Weights of a small sound classifier.
Model: 4.01M parameters, depths [2, 5, 2].
Rows from block 6, named by matrix and row number. Rows with one number belong to one channel. Each number is 500 + 40 x the weight over its row's rms, rounded and kept within 0 to 999. All counts start at 0. Numbers have three digits each. After the name is the row's rms in percent of the matrix's.
# convs1: grouped (4 groups) 3x3 conv (model.blocks.6.convs.1.weight, 224x56x3x3), inputs within the group 0-11, a 3x3 kernel for each
# convs2: expand pointwise conv (model.blocks.6.convs.2.weight, 448x224x1x1, transposed), outputs 0-89
convs1.10 102:475537479462476517431504446485518582419517491510579492559513500506478506401392476399493595500509554502534554426463492487432567504488535475515512490538471497474445549494513497518506498495502526508469524523515522458487458463451501479555527488524517557615514522549491536512408439489504474523480481478477427598416467503413467551
convs1.11 093:489576464433492485411507444474431492454515450478542500561496454518471460469407550420436426557441525550475535447468449551423533491435498515443438461508487536481549522487545481548459466540484531521515503555498529474466462456470539429495501470459513573483559528515507528539456464474570432530481440494556405478516447551526452583
convs1.12 108:450430469521520502455398424431492504499526457523535539443479446503526479509481443544548518443498538534487516512556539483495503531451441476532503503531511526501518494457403531528464507493489490456390550512478498446461479569532460492470546510520490499590541518491546533512489551527436501488518485552565596522486477513545538494
convs1.13 105:516526519431438546449512528488469517438553506466571561569398492486436495461412566457436485505472523509444501491482492508440531480418507443462425481524491509521474474476506509489535497534537484476464502509489551511484453477492524475483480495515482552589495492528467563493449496458548492521477493492513383529524484506529466498
convs1.14 108:468459483541495507542522556545493551539539423460483397450469562525493514438491474466525415427554524551560502389469418473471540568537519472531466517572549530581612474525439538494522520470610487513490519499543480482551456499529465557520511552473552490542554522535494491479491477500447492575529556504435495501453498502494511516
convs1.15 094:490421451503515512527518543529514499565486459500402450482476559527542504490538477543578466397541505535551512523498474432530498558552573503555510526511488459558561533533500498449497519417480515502520497480494465468442532541532494495561543519379511518508495507486470475475541552548472481505567593575442514547382495523474539540
convs1.16 104:443391456491485569550457510520510520598555486490522526435440509535479552527489504475495540482491517553512490471450509468517565533499528521500408445510449490538485503502470508508503481475532501516454556481469519505530528501613509453518546499479529543544547565532534501461498495538450491550519552508466490559496548462480563516
convs1.17 104:437445456534513514511532543554538515536479468452380468505458531523484467432522450469540437429510481554551505444478431459447465557576540479508518459497483481552552509531501546496515483432503507530513520495487396469444485525511477497507541528444603561511574569506464506469486470501437459480538605523445529517411505462523524516
convs1.18 101:536436511458513528526517535499502516559480503502443431541517554522553523519599520500521506459533563512560521489478518454494500513539547471530506555479496464490490534517471471447478530404444532520529496513547510461442519514504531516587541520475516503481477523513489490527482506526494464516507557554485497544413500521423459503
convs1.19 096:398419456445488516501466477545502507534510508435445495548518547502474491445512501509543477472524541553492497540524418465458533567485498520505523541504538526567518505478501559527544465529502525511516527541513514507455528487483516515605535460437487553528507563514464474468513528472471488522565596503501511505419470490523417459
convs1.20 099:475536475506507465416519465454510503499567511368489500562459525570466507415464543473499537556503505531472463517503472533475501564478412454516494547519482552499492490504501503533488521508503543537452518527486537505448459436460576491494554456445497558513513513537419514518445512413529466497552516460497441579474510499476465437
convs1.21 104:512499465419429516448488447409496552507476489423485550577465456517486539402452497466478556513477527511464545526507479525456537543482487528459408534521493547496506526428444535533523442509506520525439527553538525506487491454476571504528532445507504538533490484500448504484502477466541502526570536497482389568425440506443461510
convs1.22 102:537510485487440514479470507447487467469510484398500554517488507420473546377429552429554539540505516457448495524518506557510534473392453487554555532529511550483562506453450493491539477529522516495543480499520546491491437520427555508504426457450497597506460506514422474536447515469551495521483480506554482539514505486496420440
convs1.23 104:420467457506528566536524553538524549551478459487429461482468528489505531469529468498499411425499519551548519469474386470479507559555556490524501480498478464525525521522494548493494480434515495548526510481513404454469498508513465486513548520448565543549544553538443510503508495496455473483541585534486494500421477450502537494
convs1.24 089:559455452452488537514469425498470504528479470553520468562508497450512546459455439491527481574502534498554526484510478540478519539547504466503516529516439465505624516500449537438500515486511529501453501483532531437504516598488544524481510522457505483490514521457499464466483513578521501492515530575429460511511475484468493525
convs1.25 100:556514505438504520472483502488489491535478458547433513580536494490506494425462478521543528515469540496518556529522539489518530527556553470534538504487490453544542512476446467443526492482464554515511471478547467435416488487414556513492548521511531548499531460477495433507448496548488467484501542593477462515514494537486513543
convs1.26 091:564422498454559554478488503457517531549481463521472503556470562517507526441498439526532501518553558537602521549455510476511541544543544483500463529505513513537541523521453546480559463472474514529506500495538500403416514500518600535563579554450482557502425515477460517501507478541495473530565651595475462576448522503486525542
convs1.27 095:548468457499505503554467514538500546503509497443509510476492562487536454503464394515587494403532488529578523480499480415514494591544535488550486525521547507510472519517524594476515536459511520535554530518529435451497470509543432581482541541482536524536470506509488485470498512508444505523548543553463459503425513476497526557
convs1.28 102:487481547484495563499507562580528558575501583474489487482458537469518536426576536516472523477538509542473499534508511424503515471444505479533478472473525599551538440452539562513526522473482402468538547511556577544531532518540448521524440508558558552572586574576508509552505547488374498469519471524537526531491569510491528500
convs1.29 103:468457513477497481516568543464500554492578518546492494573514485491509443526496494551454457484557538497454341479500501425516501526498423504446508506522481499470434411476549526466470391531525480493486565495508467453476506501539460546489537509451524545531505503493562535473520456504426528508503468366526492476477493503519470480
convs1.30 104:461531523495517537494492519559484481511529489529510454526588466473522523518456527538468461484556504498480428502450475452538535509504450570550491554492475589487367453486494529543523477540525497562522560511526499452471511468480456596475537537471532567500558543516508436489535510538466524490465467393525463476469573515485470469
convs1.31 102:577479532533545486483531507490455547510515539592482509575530528533513422450516489440491484529477556503579527479502506552524464513604522466486511536492529455516580575515449538477509546374546527475478482500525458418520464513493504476475487576483493496560497490523530548466453540539513540485483552529526522484529514516586606508
convs1.32 106:494562521532520549427473523568526536521537503497557499558587470488506539436429479538487441532522484526410481523507494503523500506453510512556582447531496471442507511511485538515469547525503483504507522458570449453476520497458489511487423473534600523563548510590503432536528503521479515447496459499538463532534557518550521533
convs1.33 099:533540432448438455496557511453404506462532495506494494569407462500435491430419529406465496493529571498461572460442415519469512510443520443476470467518507482509503465483555535512514518542537505528540549506535521543500433443454459437488542465517456621507509521512476545503454450414519495511537480481487456487474487516518490542
convs1.34 106:397406414505520545484458478587564502549551497498469521471485514500488450405479483571522486474489544573485410524473487463461520543480440489495512503488522429527469489494484521504532442447494502505492555505521460447500511457520485480532528485366625563566605586536555540505536468495447458454539532424541528516500524493523530541
convs1.35 105:582537504525513509503466420495457503559462517470561458605535492463525494507502441496522400417504521545541582511497442473507473531535511440472438491519470545497588532573491501479527522391437467505442513527490507479468540530480424520449531556473520554563567543548509485547500469456449476453524554500466507527476552518548550535
convs1.36 099:483572472529532457411498395485541547477549538442458502549518439541559495414472449495563503586508408509458447490524449547519458534491427477479480521522499554457482517489469574520407474479488523506405512532498449487499508471491561468469526583440565550479576521555496511460466482470513492480548546402541506578496519545543498585
convs1.37 107:410592474540513490474529481522473458542551441533521439505525396526498448494502461535509507543496465503438465514531465517527498499506492506506518491490472536451461483487502588522486463523481474532525552532569502487473541483449560521509577493464573526530617506524520425495535510491509488477534445458612510539526556516478499522
convs1.38 109:466511511528461523476481461583532538538534498484589505515489487495530498429468430546518461516514501513531448522524445455485511505484513510510444508470453515521489496494506549526540508476500472490496543511524492490505532538506480574513510536439609538573612579564529472535523504449439516494551524483566549544518577555534522556
convs1.39 095:513451483471536489407514446492504500508505496500527515546566505528539547511502454432562524561481519394531583483516466500503502393532546464479510613539503425505588494438493545495515549501474463471509532508537520490483499517480550487506502514536471538508535563523542535536449500475511474500425490556490556558517488543556525531
convs1.40 105:556520563511479481459532478491439474560496522568532568537530550459464424440496452529486503590511534526532521509526559552533470532549509477511497473544523448463517523472443522504538542436502474452487434473525464440507534531534463523458508556475478500547471468480509501509484552497508547452485506532540507520583526505613558530
convs1.41 096:395497507521490519500489484567451470520555526478552496398518377520491545546508543454528442535449502479468507433498445564482489488453507477494485479518469475494546569564487520488467557515457474514522455511483441536542543466442525545523420434485500505510512523579498411531491542482545497517514444507505519491508484496495446519
convs1.42 101:522489503464468558430431487474525526501518484428498502492484485427432537397404504472554562548485587495452464510499538525490601516433496495499523541519503558490545513453397528490540438497518503492426518530512530496480503514487540507572457483449526543515501463535429456456479494523534468522556520495508491567476502492491442461
convs1.43 095:496500487496468531527500546492535539470503467466529495580501487530470556502529587473542525500508525473490504510529530559452558506442518457532516477503462482494439500478480517529456432517399465465501500520514548507478507538491548474546473496552484542564527545527484489577487515518501479554473471519523478502491490547431464541
convs1.44 091:459459463449490528529536524542524528530538477452420451502444537469480465454486439529520444434512485550539506473489466406443481570548568509515517508504475492567537508537499507464497515432509532528514535473433480460414496520499502495562531515414554555529481593516466489480523482529468467483562580558476497516481480546486493550
convs1.45 104:480402494538509508449478543498521513491469486511468518485423554513539440451512469486566462461546519517534484497524490485456439487556557482492531514518477499518485508516499545451530497437494517502486503503509417437431511523533469497523535519491510503522522467497476531485528491542478489446522566544509569503412501434509544432
convs1.46 100:495587531500457505417462486480518499479541493478461498501542480503422471462457480544518541562508475524433459494522510522523578482469509503444425545516467563456389541513471453522469493442517501509437398474444494455467525491447542563570541561483548521484557475532489472447500501430551540552537499475440460520451534521504498484
convs1.47 102:558523537478496518480448431450492490541549553482510547534562529503469450466501466528498486507520492505520548524536541450501495491521513513509475498479522457515561460512479470474563490525460444453532457475542466539531474501546522494501469467545536556559515534526464517522522570476508488469520493561492467483519480469537492515
convs1.48 101:429411431503506548502527544536506513578502484434451501504489536503455513395495468513524441435538516558542468484495412416435520560546553494510466508500495471554521478526480574490484483471494515545516543486491442432433524514545482507540571490434572533508560588544500523502517475468413478478544575529509523526471536506523513505
convs1.49 100:466533509419525520429519437430492524485557492495549513507488512468500493394459510478491496552414509487453469527490499512432532502434472466510453467495475495475514524466473519533487449476569492483468484530468515489453450490478523436483530496484463546535449502565436535455518540480504464465525486463487376539513468502491454502
convs1.50 097:430449474491484568490529543541504547527510463467506488445512553508474501390452436493479516468497573528523483483516498462443564559530578543476520504496537505510529497549522577544515432470484495570482560529486471435446510502570489526551589499461528525532543581527502481471518456513415445527564565534525502541494528525559509530
convs1.51 111:470468482476549527393411448394533530497495489509462463548551527481538479439419470428549489470511539450557569438480448476519514457517567484460495520521427439504563525532461515411470532452455504505470474464498443434438429542453439471480457488551516569600478509545500515517496466533517466501506493577456552517493503550550586541
convs1.52 107:427478393488473541439486485440465550499473475469530458482443350494487544393507546558516546487473527527509480534508507469507535504484498460534479522547507579507549454412352557527529521544515434443330514523528534503522537527509498495545526522510497555564501522497463460521511509498470527480546515489572526601453479479431467486
convs1.53 097:533495510460495447508467511441498479476514483514451485587506513442479458454494440498545482485559539505562596492491447459522482529584566523503525492485535526569592516540511504484488534457470532496551468471510483490456436541464495540516480567523467509547476525527519485516557519486517522493536592545405464491459534573520510557
convs1.54 090:409403467483503538495532556496520548561518473481483470460509592552496506453513479470552497359509546521554486494484471396470517555549539506553504537494504441526521517521494503505506498447478497524512526467526429437458550534596485494558586500389548574536560614513500497516550493518455461494535568505470533580407502510511519531
convs1.55 099:454517454478453428476516459429538470464509496434522516563508479518446480418451586487454465510467543513498558518454408505473485518496477538500422554507474506510508500452482551516561460504521538505435533536512541537491477442484448443503515461507464506489468471528475485536498476450535487479558518500549421499471432494508494463
convs1.56 099:356450422521516515481473538536439476515509497504521500438442442527524508501453503547537557454492465482501476463482511502455554502500524419485402512535521516466517482497462519534528502501561530483423524526493505485531516464551496548467437461468459463430515543496462488534463497538454523518496530551515462545538511515573449496
convs1.57 097:531572506489515508455538427503479480536512521517528451513525442520527486529530455533463569509482513524478473512512484482466499541501483522502415484559489448521432512480452498513516529507484527476475502479509492502492508472562488496517498455534535383468526534520499493464468476529459499537517469535458510536493466478544484508
convs1.58 105:492581402481438540545526498559471465429459524533453469532552520471439498567504460450481528434524514519520560450518468462529485554511484541518443478490559482502461540521473568476501529499531565565523502451496533462421527520509445512493479514491551506470517514569479429463513470531443507448561564476474584478563481507522497480
convs1.59 100:457472459463525463380465440418472477548470514483531512517499449523505555400478472577514492482571501475484519524440485512498576510435548460477508463531473424495462435495478500513506408468394519462465527488485366447459477502485538445508504436526460525504436473478459454422498412483504508555450454490507449500466474468538561465
convs1.60 099:549495502565496481470540524460467520521502538538454553502476501576492489472553567485539493546501477439560529501472443452432480401535588506478504560523539553524525454446474470486535503472476502515536540465498494508470445534508591509472561492409489484460491490529509476440468506461545513437454496512460556550469549493446559455
convs1.61 092:528555469514499415510564488514487465508518516511481504490556507461480489517500473470446520487505556471433478482461420429515512560508453541473488507492453526541541514406463510449424493502460503469527513480499484439452571443558482516534451518456544453508517540523459498448473445448459493477557508482469526591482507628437476467
convs1.62 089:424478382502516515461506588540419441465486540578528522429497416503519450493509508519436525521411546460521521473467522489469470571586460451524388554492481555503542469447524549484503523454586478466470548497453537500539527454495439510517485464447487465443519520480512532575518456487464499485550528495426562566457543530585476477
convs1.63 096:536489503434477490429548518545493474493478486507514531488512456484461540470491548440462499519450613454539459479456425582490497558519532496477499450435534435527570602512525488429479469424526560500500505441485472482516523494458474435430451545459555526502465457478533513520534422487539419445563524525475512508487504559494521541
convs1.64 106:448524516493462505499480516514534496481440497487475398495440494522524454527397431496482434501494592532486415511494523509473497470456431537492526549462449470463502530529550511468450432494483485488524506529500509388386465490482511516557490508473537512524537456415494548423526454498498511531480453473470609432501559581454463545
convs1.65 100:425442458454515530437486583587471481487449468497557518505396437531478466478553537506545510479469493538559517494545508478487510507543445528513457533464480480480554547497487569501534533439558529499520501434400492535521565472532452495527470506502550502444550539461476537563521519532504491481543530449454502517555520502493435520
convs1.66 099:526502497513504497516521546603460371478480532564496483500495409564491485515477535530415498558405491503514485508398455522431519515484535509507504514483512551508576546514454511519497479434447524489432515461472489482450567459488431434512445517500516514477472523541481485534485375369490441451540487493410492476527523499503522548
convs1.67 093:437449465420421483525458476448540484554551496515462449510500479410530521439500519372494501536496502470505527501471477495534499380514566446432524479472527466467487462515481463471563506490479493547474469492507446513500488499504560491508533465470446439509481416497539477489468513461544556465428511516550475524416496485493534514
convs1.68 091:528576505483439473466429488469500481523539497556477488496543533524466401502470528473491453539527560535543463473523443478493427504567559573512489503469515470443500586502511507520525494484557517479497547505474469462489425532486473454492462434433536525457514483544528491482478475470458535478519513508435518503492504414548559566
convs1.69 111:524457515433542527417505506380503474490513517484493468559509465515518501473452465546482539436532494510479534516485456471519416561503496488458474513567507458521490501475427499539499420499477496509472552539461466484492497515504516517488490390440450430474501526533457496489496515448483510404529529444549533506485540406483552467
convs1.70 091:505444489460556498407498512533413576485513486487585546515465481542530489481514509550547560502414556527497540474499495529474431551482512518496494520486532485536548537488566568522490435480526488448546589532502462539532459517455455427472460480520511464526502473505464524577475478518514486484493470517498530554524513497540475439
convs1.71 106:491465508465479457484523469477433555554481519573524497489483538495409516547454528579516499533540485518562413475477497482512499544503483470456551481516527479400555555485489519482509403446426511486558525447552515499488467451449536537446537518439468496484462496486437457512496492490507533466562552475505524568488455460426453444
convs1.72 101:531494556452509465475504463473530400495461478494543476509448502424507493509550556525464467508539546403502535475489546524438516454519621504508504444486469454560483549550470534383483492499429493499417486457472457548552489476555431462449425477513483525488491454545481487486470423471470424445475504564511454562501485409511544499
convs1.73 113:568485501506498450483468460440503495510488481488497502473516503500492528433448481571564447507516487558531407439481501485517536506494507486437518465530466415393509546519507537471487479423400428522506470527517417486470517489434490536429516513445502485501505508451480477483437444438486497480508505459520444542471474533450472402
convs1.74 093:494526569424523553466467517547486519505495538484545474525494531492490479595536567447554492450511520578539623482513446484491423490616600562476536523536574461489464466490515556449558415460494542458555589482501510535540498531507490542454454415487491502500512515573463495455519538510483515460503538563428474500461520475600587495
convs1.75 109:517465492495485481470469401408495528514495518495486530478519516530519535455452498560508499541560463535541440492462423487552554534432561429456568457524519428432537575511513489464548466485434444511533466504526460468492474492522536530509487476494457520505449510509456408510475487428493504533518523521524482600513490491493469425
convs1.76 096:541466568516516507490511450414470454506459477499487501443461499471508564471521532425475529516487533454445510474460453479502537480510561468481525488492535433535542455474499494528516525480485445460521426499549525500532481494464417520531482519532486543524469495509473451509482468430492461505486538510483442397519468452470484517
convs2.10 093:495558488505571497519579419549593493540475431534509556521456538457511476517527583550518562528490494470473507550507516490446486511470497454436513574518488529505514523475511513476496482582501500486508535584429523395466423403538406509547535518473486477475500540520478530477
convs2.11 085:535518539474549492512567453471552484472494477557525551521529521492530475502525565561521533487534465514500472515508579475413488504430504495478544541491553521477521513515504469473549522601554495486532526616426520478516477444522495584544547492524440560456487534528498570511
convs2.12 105:524459421474464458524487455501474483438460498542552487582508501552442467514483527540478495515522514482429473533526520477503460446484521455455468524513496461525573442462494520410529474575545537550545519516406499547472482471493533505549484525543474472462536561449490508466
convs2.13 097:499492459479580517497565430480539452503476499552541471482470536500509460553539515552524546482523505578501504537489480436413490444440518507462509563482508444472490512533531484510573512585528468508523523577444503433544483448560421527537546501476459509516511514537495527554
convs2.14 097:572502529432530510504403536596505488534515528508567477486493509465483491513443527483465405489446576470481483510480544573527548434476552477503551487469543482446487522474531491534485520494493524532556551451595440452495464446491473466514469479574517460502564516510515452458
convs2.15 077:551602510514563566510488564542550517522525557502544493461492480481494505478405551491489445519422582459492468465532516601497566487479469503503507467474473519536507546497502553521447397478451557518478498454514482450468497419437492476465405538543463448511483490507501477427
convs2.16 099:537548491521575448518472507525528530523508534522566458519508591491497461548481559476540478521515545538508564506478518510498516474463496534450486485477509485537465562528504504529537467562483552465601532516517481381556417436522473499538521520538442532507484543492509508482
convs2.17 093:558588520493579528529439551579553556518537541470569504536567525512522510479445545476521451517460593469528509522510515606501583520517493524524524387432508489536454574525486529499499459472476497506544470475547496495508520424484496515493392529556441523536532478547495473495
convs2.18 090:522638519532594538492516534552641492558501544520523518494447498445466501478438558487509494544454555491546469537554540599488581516481491452469502527546397538562489525465476512547512426500472523514500432512508478427495484415530468486479486522530512481533492541490441429436
convs2.19 080:525621534512646484551541586527645487489528517467563499513530544568580538517467559517510502545468519505543489533531509601517527487444470489518514489483487538541470540520495516564514454493483510521533534522563496499583482470519491504531507523543497537583498504528510494482
convs2.20 093:537562503495565529568544509536610503508497520578524541539434525504521462535586530527541509541547513490555473543481496496478547460520495463521487546473558464493471516564468478548463473518521487500473529560475456438530486464474465544543545523528481500460501532531506497560
convs2.21 093:518594482530632509548560498540620519518474516522517518507477553531550509503507590563548504529526514520585513528497507529465532467512489522487493514494507532494407519566484515550489531541511498468563506574501487419559475384562467514561555568507494523531483542522506489503
convs2.22 092:476524512485529485522525540518588433428503441469514452498466524526496501532508511545516499480532499523525458539492460491426503451402470443443556538477476485461450499493525545542518474536523499476516530530555489454504495404527500500605527558471474513559490485527498501533
convs2.23 095:560592502486571547521451519586540541526514558508550503514547484488508487474444549465531458520463585475535515515511500607496592520491502495533511422462463504514485607526502518508501438467476523494555443471547481515524514453481506492497376533535469521549527482549506456487
convs2.24 094:513590436504595511461564574515575470538511464556490573420508478486498480499464567563443486487541569429443453491572500571471557514579516446441534518485509506516467532516521575485533515496505541580504494570603518399492483421398507481479499495567523476525531483507512454504
convs2.25 096:517575510468530490477522585547579441537506478483517523462485499470472449489511547540438515436585528437508377572468462544453525496474502421512540574471457525516455527470500609474513458480536505546504469576542497503443472424453518485502491544536471444527461510459525413511
convs2.26 075:581632488484603461510547538542622525541525539529509496461490522491495491508461569505546463522473529498507463511490493580501533504520484469432481486492491519538390565479477540499486471491484501504501491516536462422508451413501493483470504549539489489548534491495487428470
convs2.27 091:550549497434526535489469545516535447533476529448544483487529505460537525522446527503464465532518581465482440482459502550514560487442485428449524444433529511463444579498558489532541478470514451504505477486593524436500532514499466496505524541506481446506515472486453420419
convs2.28 096:497474530476514569577448487568560510513476523533497470481506518518508561486500557508464412514471560533488516570493549504507479510464574515539509556579522519490519543475504503549486536587524613501479473524490477580541524545456484526567532514524489535479544532522447523542
convs2.29 107:510470468410484482482481451436485484502490433472561457518509428494427516527544471480542467476537478526544456512498452471455508476490460520501473544451519482495531473453522542472484521425576509487430450532526558507560531490471493441537461479444518507516544540539500533517
convs2.30 117:502519528512528528455516499526508487485474458460488537537545520536453478515577493487484570489549510486459434567540498482455521487548493480514478569488553501498545501459548568513526498533539506554519532544528506587538509507467541474465483521490578540457516511586560539541
convs2.31 094:492493508462477473475417592526504511478516469510500521509501492377519454507484532469419491402535522457440423530444513530461554464447459467463499544533529518455509480472474450493492442524481492463435503504491465422404552500530481478491459419538491437509505544459445526433
convs2.32 114:433464488524513514485523480554453498456489453510488523600502540527519493492556495526431571463530480458496433542537506461492492471478586489476521582547553433454584466473556532466439502571571556518469501545455452508438517491496456512518486501478499520398532558512497492463
convs2.33 097:503523464493571505491527402514560480505486479491521478513467537470514493529543538554518508488531473520530443516527487467460496465451490474514515570510539500481474491536505495512531558575519484504478545612473504472518472391489466525568509500509428503501478562524504553524
convs2.34 090:492569449579573521522523513557571507455456529445543457557598549541573533500491516536436492500516539495532514543539487574454526448470521510449507430504538491610497559554513539530562520514570535504581550531544553518554502473573531486516487496536437549511551479537566529541
convs2.35 103:553532508496522478483473512537540492506520517558492525546521512445528507421467544568430499450456608494532449549534512561494591509476533506537528536522560485472550599514535478507501465536484495500482468503520349548475539533399482454521490499541472545546528499613440451432
convs2.36 094:536507465448487490482444468488487479480542462499459555529541512518561480455542474584448496481547481438539387521482491530487535495440481451500535552501618516464437526526497470493448533547561550475406500464480476485492572470425454495505426519502483533494556548598495530484
convs2.37 107:491476434464507524519509470504482538479524513494497521532544455499467501506553552541541528484528518492557464544496546485471485484529593477467481588502522537435449510442547532440535520579569558553467451531451474536515482458460498554528518492514490523479530536556515483480
convs2.38 094:565510471503528566565506484526524545486483524534529565567552568538509571518511559560476499527502564476516477554527542539441501482481540489495537474549589470528506566462474473471490479585554545475471559567525466536505495505429462501568543499574539574562536526552491549522
convs2.39 098:482521469533468472472457573567505494473460537550534549543594438458552559446396535557451487460534500455454426538468438491501572453434545399510521497523449489498565489492495512485487496515527571467492537497496505477440535520481478483537434446538447463514496483540478438475
convs2.40 099:512493487476494497492452538453504479478473470455435527499510464418500454539503488501459482395508526497434438522437527513404513449447471504507528541532459508446537509486490507467535472473516513433521517507464455426493532424522493496462465433523445446522466530459500496532
convs2.41 104:472494467499442556506497513486549471452493375503442483503532492505494501479466469534502537540490508498467495548509519487478578462417535504495562519531495482556551568534485570469522515547534518466448434452455351518453503436447472518461442519477486480446523531504515550534
convs2.42 086:474564445511572511483563539538624462482471494549535521509524529588538495549503539547509521501511499533545512555537451505416528478442454465480494536498490533506465527504513541576510476542501498486474518510524535444519441387501493496571538529462524481516529502562470530537
convs2.43 091:576547523480564528567480503509553483495467506495508537528471521483460489481509576513528546539529510499471573518510506539479500488547555501484508564544434544523495519528508515550544515589468567393537518607488571505551497491583545563557536537513561469513490558478457545525
convs2.44 075:571592500510593542508479553536558495550537535520548488546531476490516478514476538517505435477445588480475469501501519611494561546489464542550478449448479506540420536509511536564449495446464533515493479492524487472551517444467507491490394536554465467524529501530494456472
convs2.45 094:520588519515536519586416533557540532521501516461557518515557514503511517473473548442504488531469563484522486543544510588517575492430500473514530466428494496540501541493500511480494436495495490514470423480505503509441510430455470507510412521495498503515511443559518508484
convs2.46 099:548504418544467478475526512477506543463451546565490547451577521554512467442471459503463544515527487455492490524510462475487502503460474468486491562455506525512534464501498519449449509501495472577388538516477511485511447512468471460472519501497543528447529539512459553436
convs2.47 092:546511512500498515437498578474519451463438466428470569496505475505487530496464481497499514445453461526474487540485474511479536464394447530553588513581391494545488525476508480476521490487483531431486454500510404431466542489486462495472483469488507464502445520493495466495
convs2.48 088:584594509516629533543466540562585538538513567492561484557540533497543501522468543487519478518452604509522531516532525640521565518489485499507486459457505507544471603534519532556535497492494515512550466497549470506566531450523501504527424569542494542556556496545517505486
convs2.49 099:473484490527526512507558512519528437425458480488529453473479519515462457572527489510519453520554471569524479530484450503463485514505513499474548517512513459479475529471503559427552541450582468508529449542531534444571496486455472545577564524500456496541497529553502539560
convs2.50 094:582560513513624528536449512539594523543517525520557514565492526511539536531479564514493497519502571515502479533513524578515511510532443525475498480532596529571433559544482517574514502574497533500507515573555508462543488509503486491560509536546558545501557533521533546494
convs2.51 098:543508522481480536505461512512488461508481508545475478487478417464454491415458551489477474423468567489484427506515471567491565451452519453450497545528428494526515560467469530474487445478527512489454564467452459431435500492389455430518430457505489462503544504535493430467
convs2.52 093:515561460531563553542530483546602516514489561536514523524497540519487512483464555537536495529482506543545561557533500533527507497541498499450509536570489523547552548476520599524505520603519554489499501548478539518556495400583498525579525510489455494551534516503505538487
convs2.53 087:575559544529506548424487570537539454512497506533475536459501416447492492509498550542500475482500559485476485515502525601511579497483481522529518515490477538469433521488519487520431475431426495476458496501543504437490544488434477466494399454550537467512517530515496448486
convs2.54 074:582596516496582510526492547508542515527528537515575510520514529496501492519423544505505452497453570519509465511535516602481553488478505502471514454504495498554528540506506530516498424493450500509509528472511520454511490400512477517461445533545494483551554525517508483422
convs2.55 088:532577509514601572504507495530590503488477517524519450519474564481559484564536528541548491533502486556557542500543518505490527444494519480501496502475519480488555491535516504497541534536504490456550525577513484440566498450546471566593537561508487542592502504567505466539
convs2.56 098:526506482465536462537468477525545489532526497454500412512494520504542529497532526511539468522515508523515486516542482511478506519481510468513493534522541499460486500535586560498528556578512547491536547601521457542538559481548529556585511543489494500532512553548575497501
convs2.57 112:602543484510524568491488480527495509513497574472461478518536536529495511541530516508522495471502563522557551541551542532558537489496493510480567506540455487522489553466483532516558463548457545522552513498544506518551488474519490490559459519581511521571569496563558532477
convs2.58 126:434528554509527486453501566448534496560497435479497565475512466491480527516481488566563576500554470509498471566531513477510508519561444513521519546558547532486454455531539557440463506532443522468440521598473534539490487576493502448511469547506557524429509620478462510515
convs2.59 093:561453504506478486548520500443457469428480494502448481443539532484488436571496473518414515515450515500451508548466475472496438455439471466465525498563489466444468462531498438523482422512499517500475545470474418478488504488468469458496494433478430454510449505500510546480
convs2.60 101:521528453507527567496467479549532503552473540452495519560527546542522525457508529469500488453504542583499552521470561519559505441559523488506505466539528507512419500546535517521507527563533533503514465530505495534603598541565536511585532458481536510528563521526552489524
convs2.61 105:478519509460546532481473505550535567504498478474455550471479528490544510445481501520549548408521494571537468614490565531504488484520516523452508527549508583466442510565533541541533506586471572472533491596536516500531535523563474519527471564540534572477522527512492510545
convs2.62 095:520542445522596423538410482557593507525367570538509443532526534478587518461503537462479477502525507516530496515599483515424508486486543486516457505521535471530500507554603567555509539542506514549550548588463463468555524414536493545558515574503458512465484552595555479556
convs2.63 111:466537441512499514565495464517533507529471506532473484481530484506526544477527466521545605530523496553499530588504522449487474502518534553503470551604445544529516508512490535566519547591513529489485526519435521517508531499524472471552521458505525527452537586450532507589
convs2.64 119:533562494465544578595482451573587505489555508482540499486532499519496535433509540553569501527507569531547568554515520520554498536546472539534513519658461541514485563533503539552511446566485576509517488523485470538533489539520472516539470530473490538541483508477548526559
convs2.65 113:541542446448567471481487524529520520532502486466554472511550452544581527498509529541502519474503563538532531519582459522480502505448502466483490498556534562560515556564529534500506483606533546532477615550507510518487509508504506523530492438487497491519560573586510530523
convs2.66 109:511508426442539519480471480499524565532510467489518457486527490492498515530574464508575551493519496598512429520561589526470492504486509521457520448550429575526531533511578559494543499591526564549542557594517553524465522481531532503561492531519496473510513592533549534520
convs2.67 104:499453517531475445510535520449482569563485522475440579606527523578543540522525458564432481517532529483505486549497509483462430513498553528511538478530465461511496473491551506507475520588505514409543487530465465506513489514572476523510500450580510562528541542469590549570
convs2.68 105:482561518476554552544461492515567478533456525478496478510542491549507442508471442539524552508459499578502502580493512535539495492478525590473486439652433492541499582459496451436569524533438537487470442504489516449548470459486387454523533492506458562495526464519571513627
convs2.69 097:512513543513518464426451503503509480439482426503430512444492467492452463501484486554489498412481485515462453502477468499533474461485464471461478475499454476510419497554497465432457411475460478468463474472514489518499539458464437497444512529540492485466488523455552503548
convs2.70 099:520553429512590510482448495525513582520514501497412491514473494510557541540468548531514515421510493508471544470554450516445434481510514475464457446489508532494450487580503513436510505549414548471483541504472513485464510444478504546544543512517425452509481435555494518434
convs2.71 107:546506466457479468460502434505471462466494435512530470535504501493429544463521468474453477469529442428472510483492445451465500421458499482491470515462484404490482384441451446500512523505462498455487455506435540556478510508551507421481473443498493511482495555450563533502
convs2.72 116:522522454517528493541514505523529526527398513546471484483488444577520466518518459560525500445538543479501465508468507557482448516462562490517456518558474536509511520501494484494567594516486554461574481543508504497521498489490458495534456470474568504521556549461553543528
convs2.73 116:565498487469490500502510474480461457438518388522480497466523469526416576451511508538457514465471476504495480515433451491452513497419473484542494483528431451528456452432522448491475446494463536492435499468467544498469521546497477423480450433526490471516481521456547587458
convs2.74 089:550593472476575488509534560537586529541476497481486538491444443538578456563481502480505509445483549542473519504518461527506466456491517479504485489478493436477420490544528483472534502547458495483490492546482476462529524395500496520594488502533502514452506520513493537489
convs2.75 114:531489483478468504481464451478454413491447407541490464579515510479447505467505489489402522539516496497466467525484453467394484476463492447517474557557488420491475423451450436468532530508471560494425416502465551521482521484514460437474468403481521480535492533451562542458
convs2.76 111:497503498547494483553502438528501501548449535535501479564532541491507445513546504508541516508479572575549520562542521545466508500461564573471501531551469554516483526531454482526450539561497570533527491504473466506545531530523454553509542501469533504486471561568502466558